A small image classifier, trained from scratch.
Model: 0.959M parameters, 32-pixel images, arch gmlp, norm rmsnorm, patch size [2, 2], width 128.
Training: batches of 64, held-out accuracy 48%.
Rows from block 3 of a small image classifier, named by matrix and row number. Rows with one number belong to one neuron. Each number is 128 + 32 x the weight over its row's rms, rounded and kept within 0 to 255. All counts start at 0. Numbers have three digits each. After the name is the row's rms in percent of the matrix's.
After each neuron's rows are labels from the 100 images, of 14976, where the neuron reaches its largest size: "responds to" is what is common among them. Only what is clearly more common there than usual is listed. The data: photos of plants, animals and fungi (iNaturalist). In brackets: how many of the 100.
# u: gMLP up (value half) (model.blocks.3.mixer.u.weight, 128x128), inputs 0-63
# v: gMLP up (gate half) (model.blocks.3.mixer.v.weight, 128x128), inputs 0-63
# out: gMLP down (model.blocks.3.mixer.out.weight, 128x128, transposed), outputs 0-63

u.103 086:079141084107106090156076094189187094088108100158109091115132086129136113079209147173078165127135095147141135149143124092098087090094124151125067165133116130179189113085155092096183082095060063
v.103 082:084117149136119132129077104159131130052103145142099118138131061138111105129172161180120179106151089156095169207192084087126139070090143160116105143125121165188188155103142105129212111113059084
out.103 083:163179190128193136092148158101094113140109112161165164152176127123166047088151150131133168130160103148150146114139179134162179100146153151164109141122133110110120124162115076129107157082098159
responds to: class Aves (91); order Accipitriformes (35); family: Accipitridae (31)

u.82 110:135154113160114101165139167172199089140103114133097083145104111117148207090142163121131136132189096173127127093146166164146076125123071167098121131102131102138104170140112156100167101141073093
v.82 099:139136183123097158087112173138119177132131093148131174112147170109114097107103119126110152156133099094125040077150074156160136090155102128126086131074164118106122104123105088187100098137140118
out.82 110:160131127147101120178120133116118151138155110106134139134074134118165087140105136090082095108155085081117203182071147137106070110057080099102112089121161099112100228160124163145187081112085081
responds to: phylum Arthropoda (78); class Insecta (77); order Lepidoptera (63); family: Nymphalidae (40)

u.85 101:176104141119140174110160128060120146142066094132140110114100144118134115123136122068124164083146127160094172211132083116094185111082136132131137149170065138111116150142114126146112145096184094
v.85 100:155153149108135160155154089107124152114064057137056121188098142146203124109106133078131165115116095108167165107078108151099135109082166166147178162180087150150065124127124147170096134107146144
out.85 104:069088125057126139133055161173152111103099121125100118145148160132175139155204130137191155181162118118145058113188156126133152178172125124120134111120140178158142117105100187088138160131099168
responds to: order Anseriformes (27); family: Anatidae (27)

u.87 105:128180158124123195143120099104151196182069098121133084119118181069124133121140172162109118116154138113132155115174080175150131081132069113103160180085072103083109078071123098129111096074143118
v.87 098:186114090138061146129129137163157172143101186138133097081135140074131074105086137097115109143128075144122164114137150110167154091128104200150170159128127088111108144100077093109150104115144144
out.87 096:061094160168108086119145134104141127127098158132137149131142146172104076113152127122153102129141125158124096142149164066158147131180200168177144097188160094145091104163075097138160111068087134
responds to: class Aves (84); order Passeriformes (51)

u.43 104:160121156143099099090129111084148131152176146135117116147119129137168073140084148087083142114187027087123115109102148194116101094083116138183153149121135149165118103099120191195131134105125139
v.43 095:142135086095112081065080132097103124120160163150114051157078154108132127115129201073103159105140130138155141111099211106173103119127075104134153153168159095156108120127063162117118145159102166
out.43 105:147135130118111119146103098177072090131101150132146117111136171153091101131105122074133096137107110113086108129150178076158062124109134106107131081121086095109168162047139119155095148162096073
responds to: class Aves (88)

u.48 113:125159171147100133128062100109134166133162160141127140212125125142149128135097132072122167118099069154123082116081114099156129089167134151120116113138119107134107128146121177175125150077176135
v.48 071:078129158058101078162150119197163108125117111145126091090144106136116143095135151118121162164138083121135117117117132127071066093127148152088090136096136118151159144127168136133168143121097134
out.48 121:124123092102111152090140100125150110136119112184115134086159128174110080197156140113137134133161118102154087094095095203070115120114150143090089126110130178107115144151154147155157134172118146
responds to: class Aves (85)

u.108 093:077107135154137172115166103088132124080189116119152103162098096139156110155072127155116108128207132099073119123169156132070146100093123097117187120131127075100125116180109199113138149131084160
v.108 092:143133139084102050098085103173146126165114143144145112088134121134125134069154102122079125138103092109196125080119147174131097141137135157171101177103134120156097130116079078175123151129093166
out.108 106:101140112144134129112077090155134177101091165173116179105105136084104109127094156176172111120195198149112113113191125114089100143121148102172112140138160159169106106108133109091120122114126089
responds to: class Aves (94); phylum Chordata (94); order Passeriformes (58)

u.102 118:209163113171110102168144094119141097135144143097126149146131101143065095113163083121125137081127168079097109115097165120143141089096174145119082063141132120163128071122095123158135110138147125
v.102 108:114139144062133129089095093141137133123103050160116111127136133147128168101136177114128104106155114158175159155179114080082127152144055100146187224112090109127171169106121149134110115120082124
out.102 114:082072130135103151142094184129140188144151067114158102130157084161110152134099057160107132135133082089123162147075100183155147140134064158096155147125148098154114093126125117173067119117153122
responds to: kingdom Plantae (69); phylum Tracheophyta (69); class Magnoliopsida (55)

u.25 132:061120094100073165107164153105129127150139137134174082120113185132174118131134201133161118170136092199104193143129110102120087105103084149154150211128080129121165152120161145103117137067150118
v.25 122:138144141134131059130084162138156106171114168155075107105126115103161140097085124095106125126147046104159124098117122210099103138140111124092081100111165150100135097158157104118184116170138082
out.25 105:138068159187119120106134134090086152129153091078119148109089117079119122119173109071099133159140119142149132140148113084114188175127133108185124221105113186145173125139113155139099161127120157
responds to: order Lepidoptera (37)

u.63 098:182149178143112146145092167109102119162107133112087178172144198093082162115112098114162104136110120104153080085115152175139133137103082101151098109087175124101074133113177119156069121107167200
v.63 096:184151139134145120136057184129056159144102150143037153140133141086098092154075138122129082126136118120180123112113097165196161081190084131094095129072125112119094135135131110166113142114112082
out.63 098:075175076122150160140194112118158141118159169062085102113066073126172114152212146099114068090134147131104145120163144133153173151124090098140116093135061121118135112114109093109110104132118100
responds to: order Passeriformes (54)

u.40 088:138097119101140156175124095065119142144067125114169114143116126146176158128139124149105141126130175101119127154157138094153099113119138116141129142109094149105114079162106155148148128104108078
v.40 083:099123137177126104093156165145139152108182142134158105055092128181122156110075147067125132117124119111115150119084082186142098115179121198108159169153135107124106148072162148151133095107167124
out.40 100:118120123155116132131083142156131134091137119128091107127099169123127120160176123157123093141081133141136096172186126119176140125142128156118161114166135140113148119113120130069093088177148172
responds to: phylum Arthropoda (70); class Insecta (69)

u.7 118:140063068099133084112134106118076081071068139131147111155157074104112081134130170180173164098086200189210123149104122076107141145126118107114130139181104109175094134167105086124118208105150123
v.7 100:130135172118182159161156149128183142184148126135086108147104162151168145111147128124060133088124078144084144146127156144105131103161098111130176153128125164129169129086189192080138032117096113
out.7 096:137138149103157144145081160163136120111078091121122074104106095129147161086103132155147131134150100104154144105076136128136140133141157208102159173120140083114136094129122093042102102147126144
responds to: phylum Arthropoda (89); class Insecta (86); order Lepidoptera (31)

u.92 110:153114121065137106141099129111091073119091039117142114102106113149124125137140123102165149159114190157168148173113155086142119168119140081166150099140153164142109112120134152188159185178146144
v.92 092:125120148111151181142113105181162186185128150147112100078120200155123140092142115120069082110159101061066139108131146140143089135103145169126139162129139153147167120120163109117153056121087122
out.92 105:082136164085098131154161129163164122075114162149072184098099106130132185117168118106156065116169076061133122130142100089142167129120125145166133142123128089127114101118055149141059160089075152
responds to: phylum Arthropoda (77); class Insecta (72)

u.0 093:086109160136090133174143086146049097101144144130164150112099175185100128177123097115138107175108119130107052093123160111092162092133127117155103095147119112109092166130158151168090116099195148
v.0 075:091126136027159107158134149187087117066129109136070102115116166131164116103167170110131199141124180100155115170128151107172121156121137135124134167151128160165138100130110158146139157180097093
out.0 104:144110102095101134110183182140130151079132146182086156142106120159075115149171136091106103161094148128100118162192119048127148177116049124137128151218157124132159119076164110157145112129121125
responds to: phylum Arthropoda (67); class Insecta (65)

u.39 091:090157113167081144101154110155116146085192088136106148117132147152158127122152153169104151081171123107102114160164097109125095070140182152137094140144100122176155131040078088176156065080108104
v.39 100:161132119098070144089174121144105139150156116141126133168129166099122125151119162138159160135125131145180073163141108154149129105081134077131081119184145095180161074072119069147100098087193084
out.39 102:109082172167094087138106115110187081148174118116150137075119110172110098084121131173123152095130132155088143223172138125103148103079118147102198133130105093124105099160147115111169175100082154
responds to: phylum Arthropoda (93); class Insecta (90); order Diptera (38); family: Syrphidae (36)

u.61 104:131119116120118102099158151108131207154135087142148067200040162119170182112049142112103137122102161136131134085098123150117134098107045115142146129186146140098094081108062177141143136171174109
v.61 096:113117110066117101080169079151124134082161123144119074143061086078176122165133117155126154088163138169103101135131172118130085068130088090124147157133155156163131117122140134198153127162168116
out.61 086:157104132131116120119151160168151123127137136053117080119144119095195115152097151128167114136135070151164109072114133153053129122164146116144178139216071126111093078131134090122125078160150104
responds to: order Anseriformes (30); family: Anatidae (30)

u.109 110:099153117086169201151157139096159130123123088100140142138153113111153202125172105137093114064138085111120064144205096105073117168098128096165145134178121183137102088119115101097114113138098093
v.109 081:209085159128088097097113184143141161166118154168128168149136143168141144112122141071152108146103173122204097110123092171139145132125094100127149105062118090118133119117123139152114126124116216
out.109 111:178193111116146133109185083158125112105055151111149102109131105128142113151153192138083173168154067146095176118163094152105166126149160168189134148117141121127089101132133129173150129088115194
responds to: class Aves (85); order Passeriformes (67)

u.42 095:137153091106136145177147150098178141156065110083117125179122110082200095135156119122117143161075124126176046164120126140113134126102115070157165094131159112116116131085178171142066117114169176
v.42 097:138176135078079076052098157114147148141090191140083147145078133097118124107124154111178199137115120113149106111099095170137089087174101099099091104146169133073127132180147132156115198139185142
out.42 086:098054101135071187076117130214133098136087116000106152120202145124094151115085159128102159120170118141155109175121117125110138144120155130107166149149108161099150102083116118129113165114129065
responds to: phylum Arthropoda (77); class Insecta (71); order Lepidoptera (31)

u.104 101:132154113089115105137122111161157072119113154158094096122166117155127132081198093149040167098144136098125135140146109123147133100073151161073083176148106128175162127122089109115130041074069127
v.104 095:107106151124158100126107099131067143130182142130136106162073166094105117178077130110184107127089156138102163065084139083087168122124115124125162127135158099115132144156141152148115197166123148
out.104 094:135146113147132158136119064100087109147050129110157144090165091121111102135109198158120062067185154135119120109139084083066141133077114141148096102144181147137128189143109119131148205139108185
responds to: class Aves (83); order Passeriformes (58)

u.17 106:161143117072172173181140085094123096168118121087158136159093086140126149143159122149160124166134180118103128084087148111149124178127139111111163132130191124148089120149072115132113123133194179
v.17 116:148060154154118172131120217177143081114130173159131108122052096098132128105095125079092175084086142156177075172124118120136135128146117129131100097110126119150168194100183182166165114086088102
out.17 116:180082102167141131123135174160149139134134093143140171112099167096109155097101128126099159124117080097171151145190165165177145099118191082154085141124096058108167173136101162122162122182114152
responds to: phylum Arthropoda (88); class Insecta (85); order: Lepidoptera (36); order Hymenoptera (25)

u.122 103:130144167077115104150145115172131081099094135142075099132077059086144135068115123060141140084112113110189108157091138136100135091128120108119122121162147113134077126162148121141162165105123145
v.122 087:136144159133064173092100176098123173144133116134102176117186136145175071141199138094133097170152103112126066125096034139177086071092097080140113107144120131057098171121103113156124128154137138
out.122 105:126079084140136071098126142115118201167166189109115124145037108145183117093099169086152086068141099111126152090095169094142124100153118087134138140125099104122135197144106130144218075154099107
responds to: phylum Arthropoda (83); class Insecta (81); order Lepidoptera (38)

u.64 099:102105082080178153123113123102141162126117143112132106141112137152105100125122173151157110142095150146048124146101112104181158114051115134101149168156136123178159142132125029107096127067119167
v.64 096:114075143146067123145167137170172090127087122133111067150118146115148116103108149137119159119148139136151146110095169197082141075059089114119086127146117113072152156125144159113109112084139098
out.64 105:162115140188091133139119144151123149146147113000176167156143099087092120129160102109083130109163128126133141108099096117127090176125140176155125121119159167074126094098114194141153159152087096
responds to: order Lepidoptera (38)

u.73 093:152126130145141126156160116074184122144082156091134143114153091158104076124153108121098106103119147135164142099133185082137153084139097173141148155109082111129134185125104164110111103125097186
v.73 098:066137141099097093062089147124142148093135139141150117137100121107141124163125169121142144115119054137132150172163094114122113047208117088150130171116091133113178132109153096088175135105103099
out.73 107:071139130124157098169149156166072144104163171000104171104066125090118113143141109148140146109139112074123155161124124089086132178052137131123115134114147112072154072120128095095115089120193061
responds to: phylum Arthropoda (72); class Insecta (69); order Lepidoptera (50)

u.115 094:096116143090153151169119094129154127078099165162121088117151167137095131133107153099113173088125149126088116165132106147140102147130099177098145175111134105165145158134118148099111113114076054
v.115 099:165138073078151180158146065080156172128140078120119057084095136109197144111134127122147122134151098165082157166122122151149117116140162101155147094143135142073102103089106104125164108098170132
out.115 082:173153098115111158097083190126149160101163109125128102176168085163175139052160111153079134133143106159146114128133125125122109091116190155155155132146110069077137094145115115101070052152152109
responds to: phylum Arthropoda (63); class Insecta (62)

u.29 124:115119153136125187079119177137169113132161085148157165071132197109163119160123163125131124189090101115125120137191081079094107085191095115185100114104170142139183155104130138174143145110088085
v.29 098:100146122102099179084108166155112107093140075161080175086120183122136119149100169075148148134114148114145106155154077138155113121174125101115099126079090180113105127140135133167111145169114059
out.29 103:168154133068184117125123123088212100129117105107100096104102149093148138135170123168125178151128125099103138125105134149131162123085105139068203068188134114096071166099103139114160161137102159
responds to: phylum Arthropoda (88); class Insecta (86); order Lepidoptera (35)

u.50 093:120126168142134092118169107090119156147192061120156127127085132140096144125102141092156111150099107166137132083087124180049139123177096122140159119153113158090138127075119131144118110151163166
v.50 085:133128153177112110134134111099116171137159053142125108158117141143102086137078144099143100135128116159094123069109111173107174060171108135141156135140106092117135150090129155186117097113175152
out.50 095:055143108156115178097095135167092134136138123129192137125114115158166173068179164125165121145134133136084082146121103105112170096118111183134123050181083147153046120134080128096098108112172109
responds to: order Passeriformes (52)

u.99 075:117150185103134078153128091167153148105066100160069160180075107111137132104150082101139155113138104133126113108102157168091119119117125094110102082101124148059114110178144149152159172170082081
v.99 125:118154131127093135149121089168109079139157147130093112106164072148080160125187114183084086116151088130097127118164150081121128108138157172131111172132116148207165079104131069131180073112078107
out.99 079:110135212119110129105143123124165126174212125155181152089161098085159176069123039171143137155116147093163114156084123155102130081166122066081100123141096120156144115137135135123086103155120084
responds to: class Aves (89); order Accipitriformes (38); family: Accipitridae (31)

u.89 107:086126162139174107086134154105062175130154100121163124152156178086096153175087156096161129114174128119101104152115153151172121125130122147102151164172125160182137090083156060091168071120128090
v.89 090:126134179131119118148114159123113165106156136146167115165137185142117174158078147134112123177126087128099139100115114172138090111142142128127150156166138168113128115085125109137161046121167099
out.89 109:149180161161088123128141082147053171127147098132163154093083132085107120151148131104103121029134158122188161112158136154147134104058124101114126092165128091178115099161111146103084078136113108
responds to: phylum Arthropoda (65); class Insecta (62); order Lepidoptera (49)