config.yaml
arch: "gmlp"
model: "image classifier"
dataset: "photos of plants, animals and fungi (iNaturalist)"
train_examples: 155796
image_size: 32
crop_scale_min: 0.7
horizontal_flip: true
translate: 0.06
rotation_deg: 5
color_jitter: 0.1
targets: ["order", "family"]
num_classes: [67, 181]
norm: "rmsnorm"
mlp_ratio: 2
layer_scale_init: 1.0
patch_size: [2, 2]
layers: 8
width: 128
loss: "binary_cross_entropy"
residual_init: "zero_last"
optimizer: "soap"
beta2: 0.95
lr: 0.0028
beta1: 0.9
shampoo_beta: 0.95
eps: 1e-08
precondition_frequency: 20
max_precond_dim: 1024
one_sided: true
adamw_lr_other_params: 0.00097
steps: 26100
batch_size: 64
epochs: 10.7
lr_schedule: "cosine"
final_lr_fraction: 0.01
warmup_steps: 2610
weight_decay: 0.0
adamw_weight_decay_other_params: 0.05
Rows from block 5, named by matrix and row number. Rows with one number belong to one neuron. Each number is 128 + 24 x the weight over its row's rms, rounded and kept within 0 to 255. All counts start at 0. Numbers have three digits each. After the name is the row's rms in percent of the matrix's.
# u: gMLP up (value half) (model.blocks.5.mixer.u.weight, 128x128), inputs 0-127
# v: gMLP up (gate half) (model.blocks.5.mixer.v.weight, 128x128), inputs 0-127
# out: gMLP down (model.blocks.5.mixer.out.weight, 128x128, transposed), outputs 0-127
u.30 104:113088141118128148109102159113145158144157157111157179129129116169086136111113072105170141128102138118121112113144137102173145137176145118075131142103129101138118151140140135118102139115152186090138095133138147150166123095127128151127109116079152142158141156115104134144138120168132160147156146103096142094151107105095152135167106112115080106115142168163104138134126108110107141123111
v.30 092:069128169110147137137132106128099134081093089156127122143119127142121143117159177138146143170093138152098160168095135143116132115108123109156194135183132128126138106122151140111155150119092096115160092162128144137139151106132127118118121123125123130136115108145108099126150160175107162113141121160130157119135130132079170091153171149150170163127113106146090141139118142104096130108120
out.30 111:106166104130096092144166144132139100114098157165184089079126155143135109107134145135134132146126125098141154084130112156096116124133132143126143129081107145116086062159111180183095129081134133130145124121153147149151096114150170128134132145133117109167139097140137116139110136102107141121105119135157106136154111155111124090150150104148101096139105089131160135120102113117101112096133
u.31 097:127134103110124085107139148119175134142122161132101133099088133108126133117138141134143148131124153134114122115107121157099111109172111175103102106088142143131137167136120107203135146140170123098124137091155153122119129146121098129117157146134120148121119168130120137133090092175135122120173158112139091110071097124143149147119158096176119111117104129095142148126177155128135101190120
v.31 083:100127095118132196079119162133141120111086163128115132112166108180121146105111132132142143097117142125110121142081118125112124119093128149122143137127121120157114152187144130177139144102122130106119104134084149088105133134106119143131066161107123111097167172151133094138165166177146092134132133092149094103117104152154142130134100115136144139151142118119117099148113145099119118154153
out.31 108:154164144120129130119096135091100181155136163126097139109154133094124155130176143113074112168122115098118158138100159137138142117126122092145135097116149115093088101132114133148131101150122131145134133118122112166175167141113114131151100114136148132144081146137100140106112177103079162155077161143128118121153149113092117126112110143171113155116123096165114111130097109138108152108086
u.33 095:140129158145139159120149140065158137124120103112129120116080133112105136112139116110142172142132130189154103092081126159088145124134082129136133124140135112135119165117110113127109162119123161108145144142097172150150154129110121162118132124140178128121096165131112095153092163130149146144106168130127113168113093163120129135133151148127160148115097097104102161108140147090150107194131
v.33 073:162087164157111176106099187137128147157131129148102146156121150089143159162112171133138099137093121121172131110143100106158118136080112116134112134112147114129128097113150138145156143119146180103156135139109153111112120113111119155096127128132123160123165149120140137103119100136139130137095136153096091125126102126163123152134094133141107142089137177180103131074119173120156116088117
out.33 109:122119088102092101108157096117123111125118162046113158142101132144154139111145183138133126167131091128109153125125141127146127157141116104141142146093128125126116099145061095126125139116133116129099125102147128154141143117154098152151090126143163114140085134156139106114146133087111109182125113078115109125090139148095131155170119108141116110129133072122107156116115083164143113125114
u.34 097:124092153103120102132097168126118091089085123129098125108163135097093069141101121117111175111066094123124135124142126171136131110063155203125121127109126110114147105124164133151078110088112121120123104150114116134129136148146125135144136139139136124091093107125133122121130150133148111138109167150129131157150086156119110157116155118145090110132109140102146105098143165107134144157135
v.34 090:127134128138139109154130151062180136156120171124129105135106123145096127126156132104163098078162163114108144101119118121154146157179142152145128132153144124155129136131140092184140133134156113115135127109163144141149137135115138090170156134125101121107125130174111138108105075113151141146119104114107094110131115110127104133126119105172140088091154081134074125130159127075127100147145
out.34 079:125122122169128147152094094124140125070130103145111109180165150115146115164120097131128127137124134108145132132134136128158156129139146161161080128131120160138162180106163138177144114145139075109150128135102129152121170128113115085123130102153134086075082128132105115137076125166167142131103085096134093126094142143131128135098138148136126148112155165101102110136108152141118107118148
u.35 129:163106112101140103137134134121139147120116069107158158093108167069116124131128099115135137162119132093125138119115120153114142132165138097163147103121167178123143174130140144115151118155147107154151117139113103151144126135125093136130096112131184159163136137088119120140075083118142149117149161132113127176090119148110160110167136139117126108133154115144178136116137082165114152122097
v.35 092:134159139148113162155126150136114150140139148149112152158160128143139144193126135151135143170166133132127054119138127197178099125098131078077123101129135096120098122153138105110142119126111132134119088170123128148152158153092103138102128128131143090111083116106145121156125137104094132156088124152141101146127115129137135149126141119115117154145095169136092114105131106083122097129107
out.35 133:152130125136107126130164142102136071090140117124134108129126104142114148141165135153133093139118100115137080125135170115115143154126140131143129091116119129112107156122138200117102129129163109102166069089159145121157122117141112171145099095143115143143077126123122122143120140091143115059098155130091139090099091176123139132137097164166106147136088125122134094123134107136124132154131
u.36 100:113096110135087114116119089159122095137129127144175102140133087114090167103123121146087132081158068130111153118140146129105099141103128104149115158068110139109094141166150088107133135134083139123166139115091119114097116136154187149141060149147148116108144096125150125140128113134156104135142100144143124125176150125135119136087086115159134118131139130138100132139132146125134141102122
v.36 119:072138170162089104137136105145112114143083148150180071143140155143086170101103099118097115136145147134100157127091132136138122158121117101174114170170130121090091125145100143090132115119121139099132136129159155121143132132112150143132105144137126114114088101098138138114085136116134152134128086122139108124150163101160157108112149122159141126096110150089090132107121118159168128105148
out.36 092:136123137123123124085143125112097160116150119129122112114130111137088150116116151104109119181122117159132126123147123165172140162110132176126137143125135145102108099105081171118134119157129095110141126078119154184119097133139122105119178164127104141116106122075121138093072077108127118128134081146109127090156170116156164098135088110154107149136092143103121148114119166105128132132126
u.37 123:097127127145146125103092134118097152114156091120185113119067136143120135133154154084122073191122123142112076111088104142108151121126136132178169093182159155098118116101131145110148117143143129120123084126129110114146135151131137091159103102130150130156119144142115119131124110147160109138132148161137165124125156168118136102163080171132157148138106105145115128136114113138100115141112
v.37 102:146118148123101153102149126156137122119136108140119127134126143146087102127112100127138151088141178118114171105151135125125100136136110131049154125113142126150111119166143165155114144147155178094131113098151135127131081088090105152121129165113113167115169130126176140115099151099163157113134124101085099160153096091123111144107131111119115121113143140100140120148123127105195105154111
out.37 107:127104141150133113084147106135089148126119152129163130169141106136129093136082134129131176083143163149162162134122099156125156128126110160100164137096138149139086135144146134158107129135130130160083156178089141130181126137092148078109130142106152111118162146113151130140071138114118114117120099127137140069139139150136114140132126136130187170128139114118146142140119130095096136114090
u.38 090:122150167108132082100114126113128128093105164133152088132099135092131115136138209096115137140107108134154144145098142134136153124133083149129128130130131145134126128083150179091170092116147129111148138096118108085100150116128132139142142097130138134099129149136137146136125127148148100151125108158145135131108118088139131151158178120135136104119158150126131099122185211160110129132085
v.38 100:121193142133117123147127167086133096161115110133087074163145128134104162078169134099106106134134119153142159174103150111145155124122129136146149167152114116083130113137081172103127127148117131113168121096135142052135134094150134121109119140097112121123116106135128151127113146120117146147093102157143136130109135086138174129157140107097149115134131126113126106089134154121137140096166
out.38 100:138122109159106137155119112143138139177108168143137139080108161102136150058161126110085129143136106103114146106106152122134103108096088121092153125117166076101109116147084113116124095128127139130145125097122154126152105131088113163101120145141176181163150108139138084131167113141106090150145142173117117145166142138126138139102111092130125153107110122148118095138143128123113129108092
u.40 086:137131121130107127111139109137104192133104180139127112114160146140126113143147161142106124142135131169179147094106098109122141131123132215133138129104132118144136118160072121172126105118127155118100125086128165126087141128103161142154153192123110152113079151132101117148125135135092162127127140135132089113121126119146112172116116106148136126117101160084132157136139178151122143142140
v.40 100:134140097151134156149130152117142157093147141117102170123107142130120155108126100118131175123153116176109066103121126160116118134105084136122126112118125109147116110107123125152123156095148141077143158114106113093144127144142129149103131092079095126164053144107085141128138125098125184115111152133106113079172151110099114159125154091143123098126141113142110128156134176141136125124138
out.40 100:140138127114119128119124121124129057129122079046080147122129115131108100113095143100132110139108090176105079119144108109165110101114123137138134111116138151149121153138089135158151201147106114114122133137136161131121124128102127138158115126093136093132107078164143096136127112086106134141130105139140114143110166135127155116171103143098132115139118119145131082112146080147096116145126
u.41 092:122124134134144088073134124079100160150123118113166141098116142159126122145167122106105109164149130110150146171128050139106128105160139112146132104159100126156109160104126109130144101136149105145110117137129157176129165122107165136144126154132144110128170121152109108137121136117166098138140137118100135141096103178136090136109125136116144159147174117176115112089158116136155107174103
v.41 109:138091120103127134127152154183140135109136141142128094131104119136069115110143174159152142060140177117131140085141181102107108195130099120136105120090146123128115102147151115158165146131120131100138109111139122088121129115130127128142136122118115146096135142129170109142148147159129120130112090118134102110129143112158161093153106126166138098078091147084167124138102138114167134124123
out.41 096:117107143120143133095135172101119065118156127142105149150139114141082091126119184158132154105127158090096144146098120116119105147104117126123109121149169092150139102098136100097151111143110153102163142120141096122111149161128119135141151115136129104126186091157114142145172197144093149108151115131139117090086123131130125100131149162136124132109117146093183119126130106127133151143158
u.42 161:152108106164117091128123117164095083133139141117134116150153111122111123143173115123116120120147108092131124093125147114138155147141116164150109127112129131097123112140097157128106112161108125181100163109124081116148117145124154099174150121163078127135126125117138142157103094070110107121101102122118116129117135144133076148125098138191102066121151117142134114138102103147123155079179
v.42 099:120146138100079121099171152103145100090087105136135089141142108123150150120124157121164110124180176146127143160093135130096076103138102103162160160136083107148171138158122091158093129108120129137113088107115128152139162081110111125116124130111110141130143171156132128152108143131146124164167133118126093105112153132154180124085145102097158113124114114123119127108134132124118095125122
out.42 099:121118128134144130162133123120095180136137095129127167136107155119149128090104116108105123109151136157113093118168127111133125127101156109130147056115147126135092101123123143140125138103193138127125115159128090134088163106144121167126132115119157126115149091140139120102160164154145137140158147107109155102133125135104180096161157130096137148109107190160090099152141145101170149163122
u.43 068:121100186089105108103122145122130149111066093154110106146144149119133105103119169084135130109129153152118114144126097130155101095094104140158149138156086132157156137107143134145132105111122128112159109163111142135104149085103110144115137136168122143102146139152118126093130150120157155137173180133107135095111138130124115107129152139111110147144109122087141191093155134116148059116129
v.43 118:161124178175130137098140120079115114160123163105195134150152136140126115152165115134112092152137154079104134123128124103173112138138147120125135118128123110164100165139123133148116127135163147129117106168109142120145151103101164148139126147130137104136178163156111116139111134138133141120126134130158133147133109131173141135130139137120188103153139108182127071052112102128126114159128
out.43 084:076125125113130088095103155175121140118166145049125130143100133149127114125093112102130152143103060128118115132148089127104148114153084128140113119086117150106135132093146131148131111119155100142136173125155134114118120116197135160122131104171146110151142135161156125106146118110102114158137121121138147102097130112088140105144134109146144118153112092153108144183150103124096144134126
u.44 087:121134099128140119100112132109073145150152099133131129155093151165127167107143168115168116171124136172097113107085140139129151138116117124155173113149151126130129124156153166118076175120117143144144110143071148170163145121109154146138070126124119120148121190161105125152120118134160096146130136149140152143124107097082156140133127126132147147116096140150091129108158164131116116143107
v.44 088:137164120105142124113101124119141158149126160138129127151150184182122150137134137144100079124093138136117176130126145101161160134120128157109177188125130107168153125181175147096095126114120149116147079143145182125122157107128173140124137124085116092101118149105120127123147137130140119116101102165136141095109123151110137105092142163134155148102119152155109128137159158123157143134144
out.44 104:104135159141092135136124131139161137144116133189153092127140121156095095124138117157136128145101125136098148117121106159121145125103109138108106121138115146124092207153153147111100149116158128168170127119109143077115072140106134139139118108140132103114085143155073073132118146131120129130095125125142115105182160096067135105101128116104119118135107093112154150090109127146124151129126
u.46 084:111107103138156115107119175171136095080135117137137131138137139132138142120081122137116114152156163115102136078110159140164125168126118137082122155098134072147140157121131154136125124124087159120132085138155133103140118146134090128142159102108110126171160104126101146133191148163109135127115138083186153090146101102161138109115156140155131108134127149131122103119073105152131140148126
v.46 165:096175143130145156129119152147085153117116133141194129147125137148136097152135141137151153152156122138102110125144142108108117136093132136173098098134087117100089102118134135145153113106110140160132097124104147081148143106140138111108121116091126150146093161138141128089125127103179124074150096155162145124164141134136163108178085133092131126150141118148118108142069147114118099102155
out.46 082:084132171130153149112097111120126133156149103136139168103121140097157173105168128128126123104115096116106137096106149171158113094073131093178116117118171156145115124181141127150119112129129157116065144148135158124084139135125114138117157135119160176144112107147153169145088119153096147148143138127111140109127156149119112070123112143159115122135114115160157147124138126138096148148110
u.47 097:131146137171139151134124132139114132121144144150126150126104116140104122135125106122119118113088094137146097130115092090145147121108132096171115091146107111156125127137175178146150164120124136106139108191101157140118128127126180173129120101129136131078104154119104145109140172154157128109187105129120109075162129116143142150156090120097107142186097119145166163104145139132106127117090
v.47 100:150102142130157086158151126157127133127130073138119114129103192101087189075114137123141158150118126110157136132138127136143122127112130104128129152147145110115162136166097135098147133145150121126151106130144147162148141106123091177159103141132141135178139141135135141113129089150158176130089139144085130158108136085078153110094125063143145104103123160132142129133145102132124144126121
out.47 096:150125093098141120119163132127165118161151103175102121100103095111104143103180150106140094131131101076126117135161148138170121123123130115161108164115132097128135096092122137140162122120160099181076118142131095165156184142128094121094105132147130161122119137119099162151132126103123155142100131162113148173150134124111126137097078120104132142114138145119160141174107136132123102122154
u.48 094:131136148123109112120076150154106136120121168124129107122134115077132086123103160117077129142124076101158106132126118125119128123081132191141095110103134125127093152120146148114110133133092088095113105139115131082131142164128170141142128136101139107102108084081149143169164150152109097185086108146136132147139109104113140157151143124116106124149114170123141125134132155161151165146136
v.48 092:109166129107144156133111125075118163124084130127133082148139112126146120143136104160123166132079144194095114134099161164140114140107108122119115125156139134133130121144114142163126108101144187084134099168125152172127124134148140143127081175114142083129109164117103109111134152148125178093122153147141145171078125123138137149151147109139143108101148110112152092108146141115123109149129
out.48 099:092107122117141125147139109172149106125146144147163125093154138153121117083121136164177118136114124133136084155178093087081102093146117161118145137136142124145166122141107125176164102137137162142143088144121182138085097117124155098144134137147137162117146137157149080130177131131115117098143093132116111143122073168141125155118100132132124139139119127138116145114111102135112139179100